{"model": "image classifier", "dataset": "stained colorectal tissue patches (NCT-CRC-HE-100K)", "train_examples": 45211, "image_size": 64, "crop_scale_min": 1, "horizontal_flip": true, "translate": 0.06, "rotation_deg": 10, "color_jitter": 0.1, "cutout": 0.25, "targets": ["tissue"], "num_classes": 9, "arch": "preact_resnet", "norm": "batchnorm", "hidden_act": "relu", "channel_attention": "se", "depths": [2, 3, 3], "kernel_size": 3, "stem": "deep", "avg_pool_shortcut": true, "widths": [64, 128, 256], "mixing": "mixup", "loss": "cross_entropy", "head_dropout": 0.1, "init": "trunc_normal_002", "residual_init": "none", "optimizer": "adamw", "learning_rate": 0.0017, "beta1": 0.9, "beta2": 0.99, "eps": 1e-06, "max_grad_norm": 1.0, "adaptive_grad_clip": 0.02, "magnitude_pruning": 0.3, "max_steps": 17800, "batch_size": 256, "epochs": 100.8, "lr_schedule": "cosine_restarts", "final_lr_fraction": 0.05, "warmup_steps": 530, "weight_decay": 0.1}
Rows from block 4 of a small image classifier, named by matrix and row number. Rows with one number belong to one channel. Each number is 50 + 15 x the weight over its row's rms, rounded and kept within 0 to 99. All counts start at 0. After the name is the row's rms in percent of the matrix's.
After each channel's rows are labels from the 100 images, of 14848, where the channel reaches its highest value: "strongest on" is what is common among them. Only what is clearly more common there than usual is listed. The data: stained colorectal tissue patches (NCT-CRC-HE-100K).
# convs0: first 3x3 conv (model.blocks.4.convs.0.weight, 128x128x3x3, each kernel summed), inputs 0-127
# convs1: second 3x3 conv (model.blocks.4.convs.1.weight, 128x128x3x3, transposed, each kernel summed), outputs 0-127

convs0.11 094:69 19 09 20 36 49 65 50 42 53 66 49 53 56 33 51 29 48 49 23 50 59 58 41 51 35 06 40 53 52 47 63 57 49 42 36 41 62 58 27 31 49 62 48 54 38 43 34 35 54 34 50 36 53 41 67 46 41 68 20 60 54 47 59 42 48 56 22 26 08 61 66 29 57 62 50 48 33 25 41 16 42 75 56 29 36 41 71 39 53 44 62 37 45 55 47 60 37 13 69 55 44 71 48 59 68 48 37 39 61 46 19 53 81 60 45 46 52 39 55 52 47 55 51 47 24 38 47
convs1.11 098:59 39 41 42 47 59 47 17 62 83 23 54 62 49 30 38 81 59 49 45 36 57 54 49 58 51 66 54 48 36 44 65 55 21 69 61 45 56 62 36 59 62 44 60 63 52 32 55 11 50 70 75 38 44 46 48 62 48 59 44 39 48 39 52 45 43 46 55 57 54 42 42 21 44 32 71 34 61 72 41 27 37 56 44 32 37 44 66 43 42 52 49 09 58 79 31 50 49 51 70 45 76 58 20 70 26 73 77 59 30 59 57 26 57 63 71 62 53 30 54 75 50 52 72 49 53 18 64
strongest on: tissue: smooth muscle; tissue: adipose tissue

convs0.50 118:52 50 63 52 53 62 61 82 50 38 55 36 36 49 30 46 65 52 39 50 47 55 53 59 51 39 56 46 46 26 60 54 61 31 39 44 25 22 45 50 46 55 25 55 01 44 38 27 62 48 59 61 57 51 26 46 40 58 55 48 54 05 44 22 28 46 36 65 44 47 65 84 55 45 65 56 47 64 60 62 54 45 53 64 52 10 23 61 51 51 73 56 43 52 51 42 44 64 56 70 55 42 59 47 44 42 58 53 55 59 00 52 06 67 50 62 52 53 51 31 65 41 55 54 46 21 56 65
convs1.50 106:52 43 41 52 53 50 59 41 57 38 46 61 48 52 41 62 72 43 35 42 66 50 60 48 49 39 33 52 58 43 48 48 54 00 40 45 44 47 49 44 47 52 29 50 55 56 43 43 49 43 69 75 46 50 57 52 58 51 48 53 48 36 27 49 50 35 55 54 76 54 29 48 46 33 46 61 44 25 54 53 44 44 45 41 44 36 78 86 36 63 63 68 41 32 50 14 47 61 70 66 37 55 57 56 45 49 72 49 52 48 50 64 00 82 44 53 50 90 21 37 59 50 77 97 44 48 53 53
strongest on: tissue: normal colon mucosa

convs0.87 104:38 50 43 68 56 67 52 56 45 51 55 58 29 49 48 74 37 36 79 43 76 11 51 56 67 82 62 38 60 52 33 63 30 51 33 63 45 50 44 49 59 74 44 33 54 48 70 45 50 39 44 55 60 67 54 70 55 45 54 65 57 65 46 64 41 29 41 40 48 44 50 48 48 53 46 49 31 46 50 74 42 37 21 11 54 24 52 77 63 51 47 45 46 47 51 53 56 45 35 40 67 58 00 65 64 45 55 43 38 59 47 77 23 72 34 48 50 56 44 30 54 30 85 60 70 14 69 61
convs1.87 138:54 48 24 50 54 51 48 43 47 47 53 75 45 51 49 72 75 49 61 45 53 44 46 47 47 53 51 52 46 37 49 52 60 00 34 52 56 55 36 50 44 52 46 73 56 74 52 75 56 61 63 97 48 42 54 69 42 59 55 46 50 49 45 52 47 46 76 54 65 49 60 60 65 62 50 79 52 45 14 44 47 52 48 39 50 36 48 83 53 47 13 46 42 52 44 27 48 67 70 28 48 66 42 54 50 52 81 51 49 54 68 72 00 50 62 47 73 48 13 38 52 51 47 57 47 34 65 61
strongest on: tissue: smooth muscle; tissue: adipose tissue

convs0.54 092:66 47 60 60 35 54 59 47 53 45 65 32 52 48 38 37 29 47 12 41 55 70 71 27 45 42 27 58 40 47 16 47 58 50 26 49 68 76 72 52 38 39 52 51 37 19 46 47 48 47 45 37 45 39 17 65 60 37 49 36 50 72 40 46 52 49 65 39 31 57 58 58 54 62 55 50 53 63 32 34 49 56 33 49 17 70 78 67 44 55 47 56 76 41 66 62 68 24 36 60 54 47 49 37 28 24 51 51 04 53 59 58 49 55 27 33 35 59 38 69 52 46 29 53 50 53 68 03
convs1.54 094:59 48 49 41 60 61 54 24 55 63 44 32 72 41 54 27 54 67 39 54 29 55 50 49 70 41 57 67 55 46 24 63 58 15 42 53 28 38 93 35 59 61 46 38 70 54 36 34 43 19 61 30 44 58 40 36 75 46 51 47 43 47 43 51 23 43 65 48 33 57 36 43 40 48 17 61 30 36 65 41 19 69 58 34 44 63 48 61 41 44 66 44 23 36 90 49 52 43 39 81 24 51 47 51 36 13 44 32 48 45 31 55 45 60 64 41 50 47 53 43 85 53 61 62 67 64 51 62
strongest on: tissue: adipose tissue

convs0.56 102:45 29 28 49 53 68 54 52 60 48 73 53 38 60 43 42 33 40 36 31 70 11 75 66 66 30 44 51 63 29 42 64 47 24 11 47 44 46 35 37 23 52 57 54 43 53 49 42 37 49 36 55 46 51 59 68 37 45 54 60 62 51 44 54 31 50 60 53 36 43 56 54 38 72 44 51 52 70 28 69 45 48 49 36 45 35 43 74 45 53 20 37 51 37 65 48 38 63 43 54 45 56 09 80 67 45 41 47 54 99 39 55 04 76 62 57 49 49 37 42 45 67 61 63 67 44 52 62
convs1.56 129:48 40 35 42 58 48 33 12 46 34 50 68 40 54 64 65 55 54 31 39 58 62 60 52 26 45 52 44 63 20 47 56 46 77 43 53 30 71 34 43 42 54 23 72 56 60 49 50 58 42 64 84 49 50 53 54 57 77 63 40 46 38 42 47 21 57 63 50 45 52 52 59 43 55 47 58 36 47 50 49 51 10 54 44 50 53 58 43 71 38 28 56 31 53 53 07 50 75 73 54 16 62 55 57 77 38 84 49 57 37 65 64 27 70 35 53 46 60 11 26 72 51 27 51 34 48 53 67
strongest on: tissue: smooth muscle

convs0.6 105:47 48 62 53 73 52 40 76 61 56 54 54 50 36 48 55 80 64 39 56 52 35 43 49 65 56 45 53 73 18 86 64 52 38 54 48 52 63 57 37 52 90 42 48 47 58 56 49 57 48 59 48 48 56 76 53 21 77 47 42 61 56 64 61 14 47 43 58 50 29 42 44 78 60 23 31 22 58 60 57 31 54 59 43 58 42 47 54 30 25 50 40 59 56 46 52 36 63 39 60 67 33 31 61 85 54 50 77 27 71 41 60 56 62 37 65 39 66 51 65 53 05 59 58 50 63 57 90
convs1.6 083:52 29 59 63 29 55 30 31 49 38 47 53 60 42 46 55 98 55 53 19 41 62 53 49 23 44 49 29 36 45 50 47 42 25 27 47 63 40 52 41 53 48 40 58 56 43 50 36 21 10 46 57 48 51 42 56 56 52 46 56 62 49 23 48 53 23 48 51 32 61 68 27 40 63 44 69 48 07 26 59 44 35 49 40 43 38 47 32 42 47 48 51 55 37 53 40 52 50 53 29 16 44 25 42 66 08 58 73 48 17 58 47 12 42 60 58 46 61 46 48 65 69 40 50 41 26 61 55
strongest on: tissue: tumour epithelium; tissue: normal colon mucosa

convs0.23 100:49 28 64 47 69 53 66 51 50 52 62 66 45 59 41 29 70 52 36 49 53 18 63 29 86 58 51 80 51 56 30 64 55 30 44 58 61 43 60 40 50 99 44 62 47 65 83 36 68 38 57 49 39 50 59 65 38 20 45 59 43 52 57 54 34 36 66 22 54 52 59 61 69 76 42 23 47 47 62 56 34 41 46 48 38 55 40 59 32 35 44 42 46 56 48 59 51 52 18 60 73 44 51 75 60 47 39 69 36 58 28 60 56 55 42 51 56 59 63 48 47 43 71 67 55 58 61 99
convs1.23 078:42 50 60 50 41 47 62 52 42 59 43 52 29 44 65 30 79 41 59 68 47 31 38 52 53 58 72 01 25 43 34 39 54 21 30 48 45 37 57 53 58 46 51 47 44 67 55 57 74 17 62 76 52 38 53 55 39 82 50 51 39 54 52 49 57 24 62 52 04 47 60 42 62 65 51 60 61 23 41 51 45 33 49 51 53 53 46 61 57 56 11 30 60 18 34 36 48 52 62 44 58 43 45 48 86 37 64 58 44 39 44 52 17 46 60 45 52 74 32 32 45 58 41 54 45 75 86 50
strongest on: tissue: smooth muscle

convs0.14 105:38 45 49 47 57 60 57 79 33 45 43 43 09 37 44 60 79 69 41 46 07 45 64 66 65 62 39 50 47 57 62 70 79 27 47 39 40 63 68 47 66 56 31 46 32 56 30 51 46 47 54 56 52 59 42 41 29 41 55 08 58 13 47 38 26 63 44 73 53 50 31 51 58 57 46 59 53 42 44 33 52 49 73 55 48 17 24 67 49 39 61 37 19 37 49 38 33 46 52 69 57 37 58 71 71 46 50 43 50 54 22 54 50 82 45 50 50 54 84 50 64 38 42 50 37 63 54 72
convs1.14 098:46 62 55 80 22 32 50 69 64 52 31 51 51 53 34 32 45 66 45 47 55 57 54 47 40 51 17 37 37 63 66 50 34 05 55 40 28 35 75 53 43 48 55 40 47 29 50 50 39 55 44 50 45 40 72 47 59 31 31 53 70 54 58 53 75 55 42 55 71 50 39 88 49 37 54 29 62 55 49 60 67 60 48 53 50 32 35 93 33 51 44 51 67 44 47 54 52 44 38 54 57 44 37 50 55 55 39 52 13 24 50 46 38 41 41 70 54 87 56 75 52 46 78 59 47 04 23 44
strongest on: tissue: smooth muscle

convs0.95 109:71 55 45 38 81 49 54 63 90 50 55 54 81 68 43 57 62 48 39 49 51 39 63 44 37 66 65 66 50 84 74 48 55 46 68 59 57 80 75 39 78 56 41 50 55 61 58 59 48 49 40 36 46 54 47 47 17 80 53 62 53 43 71 46 54 45 57 41 52 60 27 72 51 76 48 73 47 62 95 59 46 55 33 69 60 15 46 18 62 47 47 58 37 75 53 41 48 56 52 45 73 60 60 50 33 51 40 82 53 56 36 40 31 64 47 55 45 42 70 34 47 18 48 42 46 54 64 66
convs1.95 097:54 45 59 53 45 40 50 54 25 47 53 44 49 41 17 32 81 86 27 60 50 68 54 49 55 40 31 22 57 56 45 59 38 54 29 48 61 47 88 23 64 52 53 46 62 45 48 40 10 16 43 41 49 68 62 48 60 44 21 47 20 51 48 52 65 37 26 57 37 38 49 11 48 61 38 47 41 00 58 51 37 54 45 50 33 41 61 23 52 50 60 32 50 31 68 65 61 44 45 50 52 32 52 39 41 50 42 58 69 30 58 56 60 49 49 31 33 65 58 53 57 51 65 26 49 34 33 49
strongest on: tissue: tumour epithelium

convs0.21 116:53 40 51 56 43 70 31 34 43 17 45 50 66 45 53 50 48 33 41 30 59 54 43 44 28 48 37 52 21 39 33 47 50 48 25 38 63 37 58 53 54 49 50 44 45 29 50 45 42 35 21 40 55 33 46 60 59 31 59 50 71 50 20 54 46 47 45 43 42 53 52 51 49 41 51 48 55 46 40 48 55 23 36 42 62 47 48 47 17 44 45 52 44 19 17 43 56 32 21 55 04 60 56 32 42 28 44 03 56 32 44 53 42 21 12 54 43 45 48 70 52 59 07 63 54 71 32 28
convs1.21 102:55 56 49 49 58 55 70 57 60 55 41 27 64 47 53 38 41 67 69 48 49 48 50 55 59 49 41 59 60 71 51 57 51 48 60 50 53 46 60 55 52 49 61 33 50 33 49 37 30 33 30 16 48 61 56 37 54 60 66 43 40 59 46 51 38 40 48 54 35 44 51 26 39 40 52 34 52 81 29 29 43 71 50 54 48 67 44 24 64 23 79 42 48 16 59 68 53 21 24 40 45 41 48 39 37 51 26 40 54 40 35 44 62 46 60 52 68 33 72 69 52 64 64 00 69 88 98 26
strongest on: tissue: normal colon mucosa

convs0.80 097:55 50 59 49 48 65 19 29 56 43 48 59 55 65 36 04 57 36 54 57 38 26 26 36 49 55 58 66 51 51 55 42 58 11 39 54 59 49 47 49 34 38 55 24 57 49 46 59 53 26 23 48 49 48 58 64 56 67 58 70 86 54 65 57 40 59 43 43 97 54 57 32 71 58 60 26 53 63 35 58 52 24 47 56 44 33 37 37 35 13 45 55 36 19 45 50 54 54 46 52 29 26 53 36 38 53 55 42 58 45 41 57 24 38 25 60 47 10 48 57 38 77 56 46 62 46 33 49
convs1.80 089:49 48 47 49 51 48 50 50 64 26 18 36 35 54 33 21 46 26 44 51 46 51 59 50 51 48 34 44 68 59 65 26 53 46 47 47 49 54 56 50 47 46 50 54 47 51 52 18 50 23 41 22 53 41 51 44 38 54 67 52 57 46 50 50 52 57 52 42 53 38 79 66 41 44 53 58 47 99 63 34 54 46 54 50 50 79 43 68 72 33 60 56 74 56 46 58 54 53 54 55 42 39 54 49 47 08 38 28 54 81 50 49 60 53 27 67 18 25 64 93 59 51 58 41 57 99 71 44
strongest on: tissue: tumour epithelium

convs0.19 085:68 42 54 80 52 53 72 64 54 48 53 54 40 34 12 51 04 53 54 44 63 23 62 51 69 58 40 45 73 37 39 68 34 24 53 54 17 50 53 24 38 51 31 61 25 56 61 61 38 53 00 47 58 55 59 45 35 69 59 47 43 55 31 52 46 49 44 43 49 29 65 20 50 75 39 08 44 31 54 56 40 37 67 50 55 57 46 57 56 39 40 33 59 50 57 43 46 65 41 38 53 71 14 55 49 46 62 46 35 53 47 41 37 72 49 49 47 18 39 70 49 59 55 52 57 46 70 46
convs1.19 099:41 29 46 22 43 48 60 36 59 58 33 51 21 51 36 42 57 32 22 55 54 45 51 38 57 48 40 55 60 24 41 26 51 42 14 45 48 53 60 42 46 50 27 53 49 86 51 47 54 52 66 72 44 33 52 51 35 44 53 49 38 42 47 47 54 44 51 51 69 43 28 78 52 69 43 42 44 52 22 51 47 37 51 21 50 47 54 87 38 49 42 70 43 63 40 26 46 58 93 53 73 64 47 60 49 27 65 62 47 40 50 71 22 57 48 21 26 31 19 48 52 50 56 53 44 70 05 70
strongest on: tissue: adipose tissue

convs0.51 112:50 55 52 43 77 34 52 69 56 49 67 72 60 36 64 39 55 59 29 49 58 56 47 46 43 57 41 54 49 50 49 73 52 47 66 54 61 50 58 53 62 58 55 46 52 68 35 69 34 27 49 38 94 51 51 53 47 87 50 45 39 46 38 70 58 53 36 90 56 44 48 31 81 39 49 61 90 34 61 61 51 55 75 42 64 54 49 51 47 52 75 42 52 59 50 32 49 54 57 35 56 71 33 41 52 54 45 92 99 42 20 50 31 54 35 50 57 52 62 35 39 44 41 65 25 87 65 58
convs1.51 135:58 55 50 50 46 44 46 72 54 43 30 34 46 41 48 26 41 54 43 45 22 50 52 43 27 51 42 36 42 61 39 56 30 28 19 45 19 42 91 51 49 46 51 46 44 26 54 29 13 48 36 16 46 51 70 45 13 48 08 52 15 57 50 52 50 39 24 50 35 46 40 37 50 46 48 39 58 49 32 53 49 42 49 52 56 30 42 52 49 50 57 52 59 18 50 60 57 34 26 13 63 27 41 41 13 31 43 57 52 39 39 33 48 38 42 66 46 56 59 49 41 48 53 31 60 29 54 26
strongest on: tissue: mucus; tissue: normal colon mucosa

convs0.116 103:45 59 54 43 57 30 60 54 46 56 36 46 46 52 49 42 60 42 37 49 64 45 72 29 58 42 43 34 48 25 18 52 58 39 53 29 23 51 64 49 47 74 63 49 54 16 23 46 52 41 62 48 64 38 30 49 50 37 59 34 54 47 50 23 41 25 35 56 44 44 79 67 67 41 63 51 65 48 49 43 45 38 83 50 56 37 18 58 47 46 92 52 58 71 42 41 53 51 53 47 70 57 55 36 47 57 58 40 69 49 00 44 18 69 48 34 57 58 59 28 70 45 80 52 46 72 67 63
convs1.116 109:54 50 13 35 54 50 69 39 60 46 49 58 51 46 44 48 41 51 39 45 34 43 49 58 58 49 48 49 36 41 52 41 54 00 50 47 37 47 55 51 53 49 50 53 51 52 49 54 43 32 59 52 66 40 53 48 53 49 51 63 33 52 47 51 52 49 55 50 55 50 38 71 58 44 47 62 52 48 46 51 50 53 54 28 52 04 40 99 49 20 78 53 42 19 51 25 46 53 45 67 55 58 58 49 36 44 58 27 59 53 42 55 00 47 60 49 67 68 36 37 45 47 46 55 50 19 78 50
strongest on: tissue: smooth muscle

convs0.26 068:80 48 58 68 34 44 47 56 67 35 69 41 25 53 08 32 50 46 53 58 51 26 49 61 77 36 59 52 16 63 29 57 38 29 49 55 58 56 61 60 41 49 25 30 50 51 22 53 52 35 16 74 58 37 00 83 41 42 48 62 59 34 50 51 40 56 34 43 55 53 55 16 65 21 48 42 49 68 25 70 62 62 63 51 43 33 47 53 60 55 75 58 36 27 50 42 51 35 42 55 51 46 46 21 37 60 65 55 35 31 57 62 28 43 50 59 30 44 40 48 56 48 70 58 50 48 44 39
convs1.26 094:50 43 60 56 50 53 54 19 44 62 45 57 53 53 56 46 63 54 30 53 34 63 52 30 57 42 80 61 72 33 72 58 69 54 78 51 76 69 49 35 51 52 30 68 58 52 47 66 58 45 70 73 48 51 60 47 57 54 60 46 42 41 55 46 51 54 67 54 75 52 65 42 45 55 38 68 27 77 66 45 45 11 53 33 44 53 50 88 56 46 68 53 43 41 55 41 49 57 65 58 43 59 47 46 37 16 63 46 46 73 59 65 70 57 46 75 36 64 40 63 79 56 99 78 38 83 40 66
strongest on: tissue: adipose tissue

convs0.17 112:26 45 55 52 45 46 66 52 49 44 51 40 52 42 51 43 48 52 17 50 46 48 41 29 66 30 29 20 57 48 51 49 51 48 41 40 49 42 39 56 37 26 49 61 47 66 25 48 55 57 49 48 59 47 20 41 63 59 53 07 38 39 16 48 74 52 50 48 43 36 55 11 47 48 71 54 56 11 39 57 34 75 50 15 58 77 45 63 38 37 51 00 49 34 55 67 22 43 46 56 57 54 49 71 39 50 50 31 45 43 65 58 47 56 73 43 70 28 47 37 60 66 60 40 77 52 46 51
convs1.17 106:34 52 43 43 46 40 43 50 10 23 35 51 22 54 47 25 15 15 33 56 34 40 50 46 40 51 49 33 50 46 53 33 38 42 38 39 46 66 34 55 37 49 38 65 46 64 51 28 26 47 54 52 52 32 54 55 00 48 52 57 25 49 59 49 31 32 43 55 52 40 18 47 49 56 57 50 50 28 38 51 55 13 45 39 51 25 61 48 60 56 58 52 50 42 26 43 49 58 73 39 55 45 52 48 60 19 54 43 64 37 43 41 30 56 14 55 45 53 42 05 43 52 48 26 48 67 25 54
strongest on: tissue: smooth muscle