From a checkpoint of a small image classifier: activation relu.
Rows from block 5 of a small image classifier, named by matrix and row number. Rows with one number belong to one channel. Each number is 500 + 25 x the weight over its row's rms, rounded and kept within 0 to 999. All counts start at 0. Numbers have three digits each.
Before each channel's rows are labels from the 100 images, of 14848, where the channel reaches its highest value: "top examples" is what is common among them; "patch colour" is the nearest of a few named colours to the mean colour under the peak. Only what is clearly more common there than usual is listed. The data: stained colorectal tissue patches (NCT-CRC-HE-100K).
# convs0: first 3x3 conv, stride 2 (model.blocks.5.convs.0.weight, 256x128x3x3, each kernel summed), inputs 0-127
# convs1: second 3x3 conv (model.blocks.5.convs.1.weight, 256x256x3x3, transposed, each kernel summed), outputs 0-127

top examples: tissue: normal colon mucosa
patch colour: pink
convs0.81:494512502496544502484496516463492441489478470432480473514503493485473464500496509502493498482472506531441509500509493509501464518490491499495456496445506470498487488463462493503471511508491444502499502498505473511503470510474466492496516468500496501471501503488423496475494484472499477504501504510483473422501488488532526503525516501499542443472479502456501526453491488429508488514504
convs1.81:501500511506483500497510528488533508519485547523499500469501516507525504426552496483501471498516499475468490496503496498485572491496495548500488516482494496482497499509491517516500424406496485497466502498485507525517478479489533525486503447493475523528477496540497510535503483452503454483446515500497534502503495504492496495502501549494513506492489500510491500495561513506507500502511

top examples: tissue: lymphocytes; tissue: normal colon mucosa
patch colour: brown
convs0.204:486498517507530500424499507484511492482500494511493472505477515489502497466518525492473512503519485484498493519551449501481498534541552475505520514491488504489471504533453509457488469496497515505501542498491484528514440515494517503549510493500453457459494506493527548491463497499547497516495498498460481483498498500495491497510502527521453441411492499514500519499473543524500494473474
convs1.204:495473532488506483528537490469524485494528495510504507491448519483521498506512527493476474496481478476440489484501505500487473560475534457503458499456491471506517502492499489550524477506473501490479474474502494497485501436488533545454452446497501492499492442484492513469504490500494501493487467461540568536502512501493491475510478526490485449501491515500506491479549477499456531471524

top examples: tissue: lymphocytes
patch colour: grey; brown
convs0.86:480408483513437493489500500504467482497447495500491494511500499500453518511485492491508502532495500492504501501494509459494465524468501495486482496513464498472494460501495512491496522520495505498488528468471482515477486459496508519524467519481498507401472481503509485473501458466442502490472500496505511488497460501495518481518501493504485510456472550474411509454509505489503501489501
convs1.86:536443492403530475552482506479540492457499477534528474500511537513499480531542469509509544499442501498501493508480504565486483493440493502503497458499498499517510560506484443507486530523482513531460487503508480506491499506516512510491459514498519507507505500537498498484502494498498508525479492503481500474504464507490511492493549510545506503527502500500503533529508492518500508567501

top examples: tissue: normal colon mucosa
patch colour: brown; black
convs0.254:494504513506433544482501490475501520504503501537494467486512521504521498513407475487482519504483487528505487512483499499509490521531518510499575426458480499495480504522538492491502549508455508530497488486521494551488498493539508537475512509497505478507503553498472482492478475491514497501498507495507456537527497485495504454479512551488479477504484491518494469508500502522545567505494
convs1.254:507507492501491496510505541498520530477507537508542502483508466536473486482488499506435472487512528496552498466493477502509548504515494521497438555487513524496494554469492473515497504501465475484466504502499523551495489500439458491491504534434481515492496501488490477485508502500562498517459509506505448513490490506526570517494503534498501501482492471558501507489519538508483527513480

top examples: tissue: normal colon mucosa
patch colour: brown
convs0.193:495486483469476527498509504486535502460478465539518491451496503493476396528523470501497512499464527496495448523523496471567487527531522537512490482438489459507529498495547476500494478458482507531505501488504530504492491492488500531502508502483497485468492490455504477487520484512457454486473484500506493490541495470522502475484526528554499483491499515493483497456471518500509509500500
convs1.193:510501494524504515497557503498540498473505496509528491505500512528509475482530461493501520486498542444511498503492482505489498511503480484510543538536466502502500518510487503509522521472524490498490498504497500501497504489441500504499505496526495447501507545483500495492492506502530484532507500504500500475480504490529485534444551505572551508462548458508532571572515498491512532479494

top examples: tissue: lymphocytes
patch colour: brown
convs0.32:497497510485516492499503500487463471508505448507509462490519495485498520501503520489510530537474490471527513554613521498437493525509584488509474503532492512500487502498460500497538493488511458493491505484496512532530462526467502495520503496498493499502487525506502495541468525529518523540506506505458497476504511495494495501509501535524473422475476505527507499507502540510496460485508
convs1.32:489475499496475467510507493479524500504500521500500497456462500471530490518525505499471493492498488486434501486449496498474479575454505472497466496468510489499501499491502442561511488507497514509457483468500509490494498446451538536496420442494500490500472453487497448466503512468504518480510445480498509508489513501474493469495488508488498466506499494495508501503528460492452525477486

top examples: tissue: lymphocytes
patch colour: brown
convs0.215:482497456537484502438461495498488476496509428506536474452507507495481486499497504501460499500494476475507496556502513494438494493513561474519500473484565541497498495529471512476503442512477502469488499515488504557522488512481512477489486497502470478471490500507496483515449486522485487490516484497506453461494521485489496459519535511481487435470486491477508506499499535507476472492502
convs1.215:487497507506467462501505513548508592513488527507509463447486486498516491531546503499491481530515492503496501491490509510501493547527513490500460514471502475489503500493516504569501445515490501500474488480504519491512476489471546524506462513490480493500473450488501435497506498486541508473502468476498500515496512503514478481508490544434503495535501500545505500498538494470489537475462

top examples: tissue: normal colon mucosa
patch colour: pink
convs0.156:509506505499535528519502497439509479513494475464505464513501512502491446494496535531492489480507523581456509494498498498499478517517481492511505527511488496490481497487490477492495523466476451503499551504497495512503461471486468498499494491501452473483501549452428492513474500480521451494494497521490478446512505475492532479510540509498568500460491497459493522472504485465513552488503
convs1.156:525491535498491512517506485497530483518485498492496569488501520488482510450504467504552500490512501476447488506521503481487575475508478577510475501489485502490506499497510522501505464417486513513492510498505491489487511491490513478483528429501495502500464496496512526539524480460479472439468477490520524506546507499486517471508497517527498472473471492451470481496544531449501471488502

top examples: tissue: lymphocytes
patch colour: brown
convs0.33:485483521458509503539510500475466440487542503504504477505478502484484538493507515491505516496484508454504487539600518506451508511497531492515489551552423508501493476496482483514540503470515456494510520443458511516510477492463507488522485523499493508507482544491498496524495501513504537532497455508482540502503507493495512498516500507509498478499461532520499496487498572518491498496500
convs1.33:498456503500483495511505471481507498508499512509499501479485510482538506506536511496495498501466493477437509506453511500474489511435498496501491503462504500499501500500500475557517482498515501502422497467508500501498506456452550572486447438492498511504443465492491463433511516436492466471508454488495543503447509504465506475510497505494496438510504470497503499510553491494465481500499